{
  "encoder_activation": "relu",
  "encoder_kernel_size": 3,
  "decoder_norm": "layernorm",
  "decoder_parallel_block": true,
  "final_lr_fraction": 0
}
Rows from block 5 of the image encoder of a small image captioner, named by matrix and row number. Rows with one number belong to one channel. Each number is 128 + 24 x the weight over its row's rms, rounded and kept within 0 to 255. All counts start at 0. Numbers have three digits each.
After each channel's rows are labels from the 100 images, of 14848, where the channel reaches its highest value: "strongest on" is what is common among them. Only what is clearly more common there than usual is listed. The data: photos of plants and fungi (iNaturalist). In brackets: how many of the 100, against the usual share in percent.
# convs1: 3x3 conv (encoder.blocks.5.convs.1.weight, 48x48x3x3, each kernel summed), inputs 0-47
# convs2: expand pointwise conv (encoder.blocks.5.convs.2.weight, 192x48x1x1, transposed), outputs 0-191

convs1.6:142126131166075107168147118148134132141137099177093105106130122136159191130155073124114121137109125133123086132158109148141130097122139117113121
convs2.6:094144136104112105140146119146133132128133121132148132092137168135168095129148148156104130141149114113078080123120119119126101098124074186134150115191139117139088105135135192134094070139110101126148128191127115086140128119123131111146104146160105118127140130126119127136149151130116119158121126067162124119122118150115119157110138083141147127161103082130137176110125120146102122125150082114142131097113120119097128125131111115072139130106104151122129099117135132142128132149133101133091165112072157091114146083155146150200123093130143121150107114131105134134122124124147071131
strongest on: order Asterales (45 vs 11.4); family: Asteraceae (45 vs 11.1)

convs1.8:114133115129112117124136128106143118173106128112149172184136118126121114122117111073131114151132110129175151133092117163138090187136112143094105
convs2.8:150181119078114098124080138141132127123142103099167102122148095148090105101097126158153119126097173123149129118167162098144135190146144118113093129094127118139117104150150147084142110132106115118147156119135104133110094123124133105116114132132115140118140116123129162124166112119109114119117144160125095142138123121109146145148109110106143113123114122132157038123134119142127137145133153155112121105116123145074087054090101134151116115132140154122140130137144139126154123096141157098173086156136117115127076142148094132100104121129141138111144103183114102123186136080165114102
strongest on: order Asterales (37 vs 11.4); family: Asteraceae (37 vs 11.1)

convs1.35:130118037148161149121133135118154117123137063131102138150105126126156145135113154079116144141131144117108140148147158126118096139130123120156143
convs2.35:121112139148161116166142103114160092118107123108143139144116122107124125042175156161127153104134121137083135131157120166125083128092142139142137131138079053122101094126115166115106094124108140141144119151159145155130143117098139140109113119156132139149116096108113127169123075149141142134120098167136152085082079137126174147133140131126173159128131091121097139125112152144112132133182157168129152105163106123108090114121128090160141128116137115175144116144092097137175159172139131165123124147128131125134123091109119134148147146127116133123112145137135130149128088107150093127
strongest on: order Asterales (45 vs 11.4); family: Asteraceae (39 vs 11.1)

convs1.34:096133102145116116135088102141121141158091120145129137112118123192077143125141093110172138120120114157126147111164165152117136163096097138124141
convs2.34:130128141102130150091136161100106154141145133127096087150140144131164066146090123150122094153176160163123077152108111120156164140112142122163157153099159140125131130210138136122152115155178120147150125146088132098149137110140127122092123152111146137154125148164110117130117110113125092115112168114150158138111144123131129124132119079108139105144106166118125094090158118107176127155127070059125122144108147100105152126109145101118145126085096173144153088109129141145131149119148145116109112119133154141122126093138111165153105104142144106144142118132155145153144104154119137171
strongest on: order Asterales (47 vs 11.4); family: Asteraceae (47 vs 11.1)

convs1.20:099106143144065059118119146110110108147132139131137142104152134154173160105123147138160149133151123120136105118121118129140159147124096171100101
convs2.20:118133113125149074135124103163121153156140102084139106133157147178120115106118141143129144139130148121106100131188121091138103113107131140091132137102136127142155138145126140134106162146161107115138099138123125118101083106123125145078147134155109105151123122151160147137184164147119160188127133141120133122135077172084133148108111072101123168093118098103158125149151144142104141069094096139116089136121172138132156129131082119115143156137175129121120114112143154106122096134162072126083128125108063098126137121153126138126113153127125138110152109131086105137138147105121113159
strongest on: order Asterales (49 vs 11.4); family: Asteraceae (49 vs 11.1)

convs1.46:131070112155100129151142125190150109145149135129111181119137126123151146122090087136118093118148150131124128135136110118102095083148130169142126
convs2.46:114115136133109120121140125119158114127125112113181143122095162095144157128098120116145165137130091162158139136134124132119157137109122116114155187100146130132140120118111099093138125135119112167146108125132107120155097140116156137165183141118105159086107130134180138099113113165140152139147122109122143083102157161162110126111179140156175159098099135103136092151102142160115129174089073131164124111163151122125167161144158148100138175118123115134116173136102149107132136114166114139155140152134152116145143166144139146108147116152157148146125145062116175111139159086104141145
strongest on: order Lamiales (29 vs 7.2)

convs1.27:156104090140139111146145125124216095142150120119119093125107131112113161120131107148107109108141125125183125136146130171146129134126117096113090
convs2.27:104070109117141089158145131129157119122135109133132120124124113127118151118101109152128172146138124134131158140122096127133115095085125106128122098149132096141079095146153106124094100164146127089099140139140168128115121144096098106151138093150137144076156141150155156137146145166097101139132114160174108104086123137113110153129096147135120135120111135143111171116136124177166119122151073123107120131145091161125105148125134179152157119111134132149113114152141150101176132134146176110106091119077111113115101188148119135133172103151129166175138106104085160157132128129145115083
strongest on: order Asterales (36 vs 11.4); family: Asteraceae (36 vs 11.1)

convs1.24:124187157115154101124133150137115111079128096125128105129109098132117153075127158154150119164137117166140122152098166140127140094088129139135107
convs2.24:149087100135147111114154095105104098109107148130124107126156124133144148130208145101157124125104145134114137106079136152125141148109113116112141097154088126095127113090169093132092163152153169123126150119174150120169158079134170147132174095151120097142157124104098103143166151154146118114136096144110117136127090110121130154166158133135081094126131118147097169118147159107131138136127126114097125162084112111110097159127111116104117086103118099142110141097125111142111118118107122122098106109138140099090132129116121122135121172079178139110134089176129140096141133155160140136
strongest on: order Asterales (41 vs 11.4); family: Asteraceae (40 vs 11.1)

convs1.45:142129133132136104106107077151130087143151107129120123136145133130108166090142134086138155159144171145116107146123115145083161148120100120179091
convs2.45:098152146115113145167105123159130157137136120131106142124129103172182153104076084100159106125147128118099146096129132134143119119097161132138149090141172132106126103170133115154141101124093122158132119123152142166146146120130127119156119126131148116099162125120137163149067148168120134109145119140180096114173119121113164099142136131132114125157105111084113113098151125166113177112153134114124144085138113162158101087094092141099161121121122091162135106196132118126171115165110125110134172136141093130116141148170079109145101122120127090132122142145113144115108129115121079122
strongest on: order Asterales (37 vs 11.4); family: Asteraceae (37 vs 11.1)

convs1.29:127167147137132114122086097157115135120130143158088136101184131116112111110105122104142181110171140138120112079168101116160128158122121122129119
convs2.29:116136165137104128110096148138108121135127115126138148119156133112176132160099121129133124175166121165100170110108146126146151144112127229154133144129156124146135129131126089140148132138161122142142110158060138143148111109157100137144114170125145123115106111146130124155098125120113141128133155129137140080073129132109134107116143085101169100140129137132136097100169087110159117148130184083128119118113114089129109140104136144125126128080089152132194156148121118149122146123132106140118129128105173149129139098108104097157114117150119136124176134178147120121099075143133098101
strongest on: order Asterales (61 vs 11.4); family: Asteraceae (60 vs 11.1)

convs1.25:135138164135098067101090136151130165132126137132128154127155105117135126081075144142108129143131184114134128109113148138134125172156105119131092
convs2.25:150138121172082113121122089139145121146068136102124147136097133140165150155094112124134122161153138123108181106126166130115125156095101118125152140137136118143095124117146141113106185190101118167167162128157149137145137115087120117167130120156147109153114119129109126099107163122120123127094143126140142086128124142115129089139134107130078139168049103109117106131124121163141135162093158113111148122136140120137149141140086150117134098136124143100135130135119169132117075119113140159111060170151104097093159127122128171149100091126151127112161130151115128118138105122110128177
strongest on: order Asterales (38 vs 11.4); family: Asteraceae (38 vs 11.1)

convs1.42:129153141154138118099086143115152111171086159107119148084120132157119154090127143147177137102109118128111151056127148138126137132119139133141112
convs2.42:183111112162125165132132143117131194122126143113112093129136132143115164131135157150096114156101114119123132130177119121116111071149141128121175100073104130089175130127142125168169141129123093141121160133129117133158151136115095142122096158145129106152110108121098156169118158132104158122137123086125130174113086115125148145148084134079098141114167163166142143126148144117113125110155129119129167126114117121136135135154118083138116131145151110100140129121141119097136136161172119124146112148163144136104109153136105125130101101152072140130153080103120126174105121130046152148
strongest on: order Asterales (35 vs 11.4); family: Asteraceae (35 vs 11.1)

convs1.2:135101130161109101137125102148127152134123099155114111125145163102095133120152096120152126132135098133148117108141153102120150094191193096147104
convs2.2:142131097153106146099116112150129093118103114112202112124145123111144078117088154104161047128110088132168155138161140144143118120130100163121157153136100116123136116098139201116131092109158119162117142131162101167093111134177106095152130130146118145144096164144122118117129169150105124157179120122118117140147101136142116121115136141104140121170174155111127105155141132098136119122125126113126122138095162107122113132158156090152169143146133092128142164112145082139100151118179119115122106143118139106156163108137099117129154111135110110099131100163143134109158166120115135156
strongest on: order Lamiales (28 vs 7.2)

convs1.37:080092111121157135107159145109166111098131137125115131120137166151145127108112143093159179153085111130153105106153129106115097176114123139126149
convs2.37:119122165136131139098154135132135166140143099134154085101083145113148151142150151136101142140145080146095144142126140160128125141167156106109158132166131101139093108132122084145146135101129121134123112177096104119143127101160109063142144167108139092131149084139113139114098115136168149132092175117118139138183144123119144094113105109133137149123138134138104124147120179164107126110148150175141123147140099097152126126093132158156095152128106155137118053110074139116148168144133104140128168139111123132138147166097134095122119126133114077124126162112127136126071132113163150156
strongest on: order Asterales (62 vs 11.4); family: Asteraceae (62 vs 11.1)

convs1.47:073126071140142122072106109189160135133137116124126124149120160123122147153092094102163107140153151144136133131151149127155104119130131109116125
convs2.47:117109131097109080139109129142134092112136140104162120142118095094103111092151139117134145092109110144129127121133155121156097122146137128126125122129130107140164101156167103107123125091207131128131130128095116115093140149138140092097120143093121108085158107120071108131106122154103112123152173093120170107135129147129097119136135132110145160134167111162135099121151164141122084118153168127140113150144169127129088109128135128135096184153174161164194159150102106140141115121139152116094078143148148130116112087149167111108135110115165137143123126166132162073146146128132146158
strongest on: order Lamiales (28 vs 7.2)