A small image captioner, trained from scratch.
Model: 8.17M parameters, 64-pixel images, encoder norm batchnorm, encoder activation relu, encoder widths [128, 192, 288, 432], decoder width 256, decoder layers 8, decoder norm layernorm.
Training: normuon at rate 0.01, batches of 384.
Rows from block 7 of the image encoder of a small image captioner, named by matrix and row number. Rows with one number belong to one channel. Each number is 128 + 32 x the weight over its row's rms, rounded and kept within 0 to 255. All counts start at 0. Numbers have three digits each.
After each channel's rows are labels from the 100 images, of 14848, where the channel reaches its highest value: "top examples" is what is common among them. Only what is clearly more common there than usual is listed. The data: photos of plants and fungi (iNaturalist). In brackets: how many of the 100.
# convs1: 3x3 conv (encoder.blocks.7.convs.1.weight, 72x72x3x3, each kernel summed), inputs 0-71
# convs2: expand pointwise conv (encoder.blocks.7.convs.2.weight, 288x72x1x1, transposed), outputs 0-57

convs1.44:162093181145107138084157185095114075129149090151121080060120142148116079130133119182152158122102105115175078119089077171093162132130116145066130158168137106131073115130118174093165139168108177115191123148144144105147
convs2.44:148124102113113114133127111142115110105133075097164056162085189147127145130019103141095139172084117114111116107139076121096073089103122155149136144185118127151136074087128147
top examples: order Asterales (44); family: Asteraceae (43)

convs1.28:133068115077144171133124208064136164149126177145101100131153096143137102175144136100136133129088109100152129101148159136102131158134059154167137157086172119155082115092089130111090170117059215101137135153136147125108
convs2.28:114080156148147145129168128163159132088121138096161117082126179123103118105110168086186096126115077175117109075116130147138114140153095153148210148106155165071076146121133086
top examples: order Asterales (32); family: Asteraceae (32)

convs1.27:119100132144119159143104142130152141111102068101171150171099116131080133102189116146154123128162153165128164117095175130085182108211139091110063126112099178084124107073103142121117165160094180138147072121116070150168
convs2.27:129090100097111159116075129087121089117092123127098136142157132091116128126173169191105100102139143077080154146152115123089133112155199151105106123119127077170180119125087208
top examples: order Asterales (50); family: Asteraceae (50)

convs1.43:163093150133156176172088145172110178104115113143111096170155083196124095090056121119131089120118101136128125124128150125114160082097112152188131226097101092110171113101111093117184145114164088146166103125119141149099
convs2.43:094119138106126089098115117147147166118122183128191153123100138142132103180136050108127125118147111154129135135135143144088121088127078155166101103106139117077152089080084121
top examples: order Asterales (31); family: Asteraceae (31)

convs1.16:084160125156150074129143085141103140102106175125122133116200137089162102110073118167110108086100123120171090115067195100144101082108088119103156111166120109170146176154174164133150162144143117084151118096194150167094
convs2.16:101073151116148172090095182093138141155146135111073064128138139100106065103155161106109150131110149169113061123170146163083164128174108141109173147169071125091158116096102120
top examples: class Liliopsida (28)

convs1.63:153084103091137129120141113075128119156096154150141096084096101080154120153168121088130224174131148033109095132154133161167106151090132233113141136122113126148107105162155138158071112136142124143143154127133105151098
convs2.63:151127132159164111085166117126174169127092195154135151059092153116125121095175080075101151171126116167106119147145152125139155156114101060136097137097127102138138102074178120
top examples: order Fabales (27); family: Fabaceae (27)

convs1.34:129090093089121116161141107155138110067094140153096113152123143174102084140077085173231119135164149112128095113108189199109118132117110146075136115136105107129120096163141148200116125161169087152184107114113133097159
convs2.34:119169129055082105156135116145160082154085128192157115156154116162123171097153124087153148167114137083086171158146142127110120115122093133107180164145117087169183164133142156
top examples: order Asterales (59); family: Asteraceae (59)

convs1.32:133186105102105082149172130159178140146081101156145125139103175153175109164099085110102101107142119171086160120030147159096088120155125111117117146103206101189134143158124141170118160146115139095128088086084096144120
convs2.32:068102188154097057126139108093120099084168165168095151146182069138110143089114165112120094098106107051117118164116128089111104118099148107138122124053164127153093163163172110
top examples: order Asterales (40); family: Asteraceae (40)

convs1.53:135092108117128187062150166109141112100119173127163125093099070151123184051141121147072135146100127124142158151172094102172165110166094134144131156141097109051173127062146145125128123158122157171118165165115136068126
convs2.53:144090135133115119159136143102088169136132065134075110121112168092124123160194104174205126135109126195141106133161132146150095141120134122089112139112072091154226134137137105
top examples: order Fabales (28); family: Fabaceae (28)

convs1.51:138161148146134132151102180132113169174088105112070109085147189129158137080150096068103150195091113145096105184075141103136103120078111098180176109171156153161145133116181095110137105087156094136090137097139158146101
convs2.51:132163179117225125052133146158103138178106144085153151132143150099205149179180131081148078103076105127133087148161118088168102131168120193102185089133114140139157175165111149
top examples: order Lamiales (27)

convs1.24:104107116108071142124101079116110190147109151149125128119125198141141164064129139098113156138138118210093169125174134104135081087108112097151210165148099068124145155088107084151135168134101136082122161146178119110150
convs2.24:131078088148088035097120167148113141102111079171144137111143109154177115127160091132069037082104136104103124149182131129125141153124153140142127213093192085093146149126172171
top examples: order Lamiales (28)

convs1.12:161109141136090144147084176055085138104175169148115109127094116171124147137098100155140083064109111134131186134147161115118133141120050093175126142154166173140130077088084171105129095150123175107199089134130134133164
convs2.12:110102094132128125155123150141083092066101114139119122114147096098094116127173148184144123134171129120119144076113164191120104126121181207081073104139147106129140153085078112
top examples: order Asterales (57); family: Asteraceae (56)

convs1.48:093208092081082129118076148152118202101097092147132140131123113176107076148106078081186122158119188170073154161104141102140135207100130139144137117185132126119136128147119111102108110106197146128144117111100116122122
convs2.48:149074126146118186137163084110152105138105144120154133114070063182187159114093100131129152175123135121129142159133118114133167129157070110112121093128138085151172147178149129
top examples: order Asterales (49); family: Asteraceae (49)

convs1.33:157112164048093113122063165118108150187140131117128091192099130202149122159154131091123059094115089135136153097152124127124091124113119097139136156105127184168098168147092103073129128153169139097167147140179162116085
convs2.33:152161091145136093104190108172213104177128127170142102116152116157161181131092112089141106157162137122064129130169093116143160131115113087154177138098131112130140133065142135
top examples: order Asterales (60); family: Asteraceae (58)

convs1.14:070135149110069136128097224113116094133129125098123094180147106162120062184153126117091132132148158140160159153157158115099177168189142176132145138126121154145189114126091118093098077089107122117085143101101068143120
convs2.14:113122115057193120139171165073136112147099136143171094083104169127119120155127064167120117123147158165077098166127126127107112152152167127109082109150102128160149105088182128
top examples: order Lamiales (26)

convs1.42:144109090057132096150164122166094113079137123125138146148151135165162129102176098120138105128150134147115125092160186131137071127125179127167134092100141134151043132156119094168052080186103150150094201153112138088134
convs2.42:178144143127125104159120151173156126133117133086124155174108132143114116090084161130102145142100111078152120132140151063193191144159136173123174171107144102211144147138110147
top examples: order Asterales (34); family: Asteraceae (32)

convs1.68:173110152189099143139114125144160104166154124173183157113095109075144124118144142157044126105153133104168109099138106117111196094137157117136136135086117136094131130066114163109153162127045099093097108157166086119201
convs2.68:104154125116102209136125123124106173141134086123183135085074185107096128128131135097109153073121153117135144135127165196093090104089189142188186134094148170184109188126109135
top examples: order Asterales (29); family: Asteraceae (29)

convs1.17:154161103121136074155100086135121118139076106161134187105100062147125107095129140189201151143136126125143169139214120085111131157170068129094126096140138070103133123130137153203135133145090124109073128116184124115115
convs2.17:097145147176091112159162118184119145146135079138161132099135120123145126090162107116121144137137128130102168165025122118139213126108113078100119124116133143085114128131146123
top examples: order Asterales (53); family: Asteraceae (52)

convs1.31:114122138122186170149215124139184106178138158119175114097125111119181129148143138104075129149104142035148105150076091198126149108122130117145102123118177098173108105179119073110112124112103097083111137096122106164118
convs2.31:120188105128137119158159076159127150146084147111154173179187157126170084142109153156166148117120136085116182140130150159137130108088156080090117075161080167169122153182129072
top examples: order Asterales (31); family: Asteraceae (29)

convs1.18:140220191159148113176079113128148102145107119109142125133149141102111166113072103136096136087092129128129073139132067066115174114105109106105124148158144074204172162105126102097149123127146132140109135091181175177112
convs2.18:109118136152192135069096061141204160127130112157150107154102084108167098089136168082145102125148116138151185146174129171174091081105095146156110076070137145139109066087105135
top examples: class Liliopsida (25)

convs1.67:160102170071085155120102134132117115106104129085116129124152143145080130121150108103088138155085171083135097158107095129149195110154152104121143131182088131120216188119158118131129084082170218141093121167090104144139
convs2.67:122137116141113166088091112107087138112107166116161101128143063101184082094145133110107123095183140160131207170117096109076081174125104147120161119130116189116114060172121099
top examples: class Liliopsida (26)

convs1.21:101146129099123152138121152126094096150119088123143110133117085170117101106194106100033168193157086103123087168163114146161096129131152196167190154121132197153132121118111086127137110122120116124084174139106100157067
convs2.21:134116152175183170139135165098079146142105147117125087113154136104145112123142098092109141124090113178153144105135159038107165149155138131140093069106146140131109057122117137
top examples: order Lamiales (35); family: Lamiaceae (29)

convs1.26:066152089139107133108127199158143157088092096109158125103099141160201104159105106115139110110138147202103138115069134126181121161128170138154098091099126140136116083188138158133132171139147131112150093098090090051173
convs2.26:138106129166145148153140086112096121139174141136023177102156152178131106200087152118142147136120123100144093088147110145176142144151125075078165131139125122133123128105091046
top examples: order Asterales (49); family: Asteraceae (48)

convs1.40:100183114127065086137092099105114172168100120235118188113124128112080138155141088143174109169067142129112129128115140094081143093185080113113127137131178150161130074107125147144160178115129159115152096134147096117142
convs2.40:150083159165093102120100136150144057098059148145095187090111101083126120082177114107130111148149109111115117080140128168130169178112154170082149119118127111125133158133141167
top examples: order Asterales (37); family: Asteraceae (37)

convs1.57:104190107143172111151152095147095120107143146105110190127115147099110069096062070160066106160132095118150107151120139123151124095158097154095137136136143154096135130087179047154120146178140104146150201130115197133130
convs2.57:068107111154145129111092114105162136136155164089106174097084171090079160129188087136127110136127110151150113086125140067139157125126079070146087152158150168113176111067164093
top examples: class Liliopsida (30)