Rows from block 9 of the image encoder of a small image captioner, named by matrix and row number. Rows with one number belong to one channel. Each number is 50 + 15 x the weight over its row's rms, rounded and kept within 0 to 99. All counts start at 0.
After each channel's rows are labels from the 100 images, of 14848, where the channel reaches its highest value: "colour at peak" is the nearest of a few named colours to the mean colour under the peak. Only what is clearly more common there than usual is listed. The data: photos of plants and fungi (iNaturalist). In brackets: how many of the 100.
# convs1: 3x3 conv, stride 2 (encoder.blocks.9.convs.1.weight, 104x104x3x3, each kernel summed), inputs 0-103
# convs2: expand pointwise conv (encoder.blocks.9.convs.2.weight, 432x104x1x1, transposed), outputs 0-71

convs1.6:55 36 48 31 57 49 70 64 58 49 52 63 52 58 73 45 34 33 62 78 64 50 42 54 23 36 73 49 49 58 14 27 65 66 57 43 60 66 44 56 47 46 34 47 55 68 48 57 43 95 56 40 75 47 37 43 41 52 55 30 38 27 64 43 46 40 20 58 33 45 38 54 44 58 51 69 63 48 38 43 46 49 34 32 22 77 53 48 71 25 57 48 51 78 52 94 40 75 43 20 50 47 46 43
convs2.6:52 91 48 43 74 50 59 30 55 21 49 46 37 43 69 58 46 75 52 66 30 47 55 30 78 66 57 32 61 53 62 47 72 51 37 44 64 35 61 95 37 54 66 67 50 58 15 54 43 46 32 77 52 50 34 45 83 59 39 46 18 68 67 42 37 64 59 51 38 79 56 46
colour at peak: brown (69)

convs1.95:43 46 63 52 58 50 42 27 38 59 73 76 63 48 64 46 41 67 37 23 67 39 47 67 23 25 44 55 40 81 32 66 48 66 29 56 40 54 33 61 34 50 65 85 47 44 30 32 41 37 57 57 25 84 64 33 65 39 48 48 62 60 56 40 47 56 45 62 59 57 34 72 43 59 22 46 72 45 53 47 59 53 62 48 59 28 81 28 43 62 47 60 36 37 42 37 35 43 42 71 45 49 31 91
convs2.95:52 28 56 57 20 41 43 70 70 48 62 49 58 74 48 60 62 64 57 52 40 33 33 49 12 42 34 57 39 55 46 41 54 59 53 73 23 61 48 44 44 46 71 66 63 48 34 59 67 66 53 33 70 62 97 34 38 43 42 56 38 32 48 37 46 70 52 66 55 50 16 48
colour at peak: grey (80)

convs1.49:29 53 73 61 67 62 60 54 60 65 65 59 45 58 69 55 44 40 69 27 46 65 45 44 88 88 40 33 64 46 36 68 33 30 50 53 19 63 59 30 25 46 44 53 47 24 35 75 31 31 71 61 38 54 32 46 83 41 59 73 70 56 46 49 50 42 39 20 55 46 41 36 44 69 51 35 48 43 44 42 48 82 60 66 36 33 33 68 31 54 38 36 33 49 47 47 82 49 42 46 49 51 48 60
convs2.49:50 37 37 59 36 41 63 60 54 52 71 70 29 39 45 60 43 49 47 53 63 65 53 49 72 27 56 36 29 55 46 55 70 43 61 70 41 64 38 43 66 53 47 46 39 33 66 42 41 62 52 52 74 59 51 62 40 44 44 76 46 24 62 64 40 60 57 58 56 54 77 63
colour at peak: grey (82)

convs1.30:39 28 64 59 62 36 70 39 27 79 52 75 39 76 44 32 64 46 54 54 62 64 53 37 95 65 41 36 43 41 33 56 52 48 38 62 47 63 57 78 39 49 67 30 51 62 42 34 56 50 59 59 41 51 60 52 48 60 57 16 59 63 78 62 57 57 37 43 73 42 30 38 49 44 31 68 51 53 42 23 60 40 53 35 70 64 62 49 42 00 28 48 35 44 53 60 53 50 47 41 50 67 15 41
convs2.30:66 43 31 40 00 50 59 19 46 65 46 42 63 56 51 53 63 34 46 32 63 35 62 46 70 38 55 58 69 49 62 51 68 23 22 42 64 62 76 43 57 31 87 55 47 57 61 62 42 51 54 48 39 49 43 49 54 06 64 43 64 58 39 69 49 25 40 68 21 69 70 65
colour at peak: green (32)

convs1.75:39 36 31 55 44 72 30 26 47 42 73 53 74 44 34 82 17 40 59 67 61 47 39 53 48 50 46 37 64 38 49 40 48 55 50 43 69 34 34 24 27 60 57 32 33 71 38 63 64 47 70 50 64 60 55 45 45 56 70 63 47 60 63 52 50 43 11 57 27 51 70 59 68 42 23 54 52 48 41 64 52 70 77 66 21 60 61 73 56 47 44 31 57 39 33 52 70 62 52 58 33 80 37 21
convs2.75:37 49 46 60 43 80 58 61 56 46 32 87 40 72 57 68 23 28 18 58 50 56 45 43 84 45 53 19 54 51 38 68 31 72 52 52 54 37 31 37 65 49 37 58 64 47 62 60 94 66 47 43 40 48 30 69 52 43 48 84 56 49 59 34 53 60 68 26 59 40 44 48
colour at peak: brown (64)

convs1.43:57 92 22 57 17 36 82 78 61 54 61 72 54 53 53 52 50 56 75 61 53 55 21 58 61 70 47 48 21 32 44 47 42 50 55 30 56 48 31 70 68 57 26 64 44 39 43 48 42 36 63 37 60 52 76 57 51 59 68 31 34 48 65 63 45 67 36 35 79 38 49 38 38 39 55 47 27 52 46 53 65 54 22 33 49 38 40 41 62 46 16 41 64 41 40 43 64 66 51 43 47 80 38 63
convs2.43:59 46 74 49 61 52 30 78 65 11 39 33 56 28 52 39 57 34 51 42 57 26 61 48 43 28 66 48 36 61 33 19 60 36 30 62 48 42 70 56 46 54 74 52 52 59 43 39 45 47 57 50 55 55 82 40 59 38 49 67 56 54 23 58 67 60 32 40 84 33 51 52
colour at peak: green (28)

convs1.56:37 64 64 49 62 27 48 64 68 61 72 47 56 62 54 36 47 23 57 58 53 46 36 67 58 35 57 49 47 29 31 58 45 91 44 32 53 46 74 26 63 54 39 64 50 47 37 53 48 43 47 56 41 99 38 52 62 57 46 76 43 29 23 65 49 43 36 51 55 41 26 44 36 46 45 27 54 63 52 34 53 53 79 83 47 54 27 41 58 59 26 62 40 60 39 50 69 42 48 51 59 44 32 33
convs2.56:52 46 38 62 49 76 62 60 61 48 55 80 28 43 45 54 65 91 45 48 40 69 56 41 42 47 36 48 51 61 06 63 50 59 73 43 26 39 56 53 75 49 76 48 34 32 50 64 72 77 71 47 60 35 49 51 62 66 28 66 70 50 65 44 53 51 52 46 03 73 64 68
colour at peak: grey (81)

convs1.70:48 80 69 39 39 44 27 21 52 69 75 41 54 54 69 52 53 28 48 61 71 66 24 57 55 22 59 44 50 34 40 29 44 63 56 35 48 31 55 49 16 25 45 58 48 64 42 46 56 34 35 33 62 62 63 52 60 47 70 78 36 60 57 29 20 65 39 74 62 39 51 63 62 55 57 72 45 73 24 36 57 77 28 61 61 52 42 51 72 60 26 54 48 65 66 59 48 33 56 37 28 41 46 60
convs2.70:33 48 52 31 70 52 41 24 58 57 67 43 35 17 41 31 63 69 43 30 58 76 67 39 52 64 14 62 31 58 40 67 73 50 55 59 26 49 44 65 23 50 73 51 33 48 38 47 27 53 53 37 70 17 26 67 27 33 34 81 25 40 52 73 58 39 45 85 64 69 43 58
colour at peak: brown (60)

convs1.53:45 54 41 43 66 64 56 36 32 68 54 38 71 52 39 43 54 38 58 40 74 32 40 45 81 65 57 34 20 65 58 23 50 33 82 53 34 44 79 60 56 40 61 35 35 45 17 63 73 45 79 54 49 50 31 24 32 62 40 50 66 46 44 62 46 53 45 61 33 54 55 47 38 61 33 92 76 39 61 41 58 49 56 39 71 56 42 38 42 41 54 65 40 29 36 72 52 44 74 41 41 75 27 44
convs2.53:50 52 62 73 39 37 56 52 69 33 59 55 74 40 47 40 55 58 32 63 50 39 64 47 63 44 32 52 53 27 61 56 46 43 63 65 50 51 50 67 53 76 36 49 43 71 55 57 18 56 48 29 46 10 33 49 58 64 44 73 60 46 58 44 53 49 78 58 55 60 54 46
colour at peak: brown (65); black (28)

convs1.96:78 20 49 38 69 42 26 44 92 44 52 35 57 74 32 49 53 47 60 68 66 50 39 55 17 39 33 59 43 61 40 33 43 52 58 44 32 73 45 46 52 43 68 63 55 63 48 37 54 56 54 83 36 31 79 42 59 45 44 32 73 54 45 36 40 29 45 44 64 60 65 38 34 60 28 80 42 50 52 59 56 53 44 47 88 35 30 35 44 50 57 79 66 31 50 49 50 65 65 54 58 34 27 30
convs2.96:30 51 59 62 49 51 53 21 54 59 35 60 69 56 57 76 31 62 41 54 64 64 54 44 67 63 25 61 40 22 50 78 29 30 48 39 65 64 69 44 29 50 53 32 25 62 65 65 30 42 43 70 69 46 47 43 44 16 43 59 33 55 61 37 27 09 62 56 52 51 56 59
colour at peak: brown (62)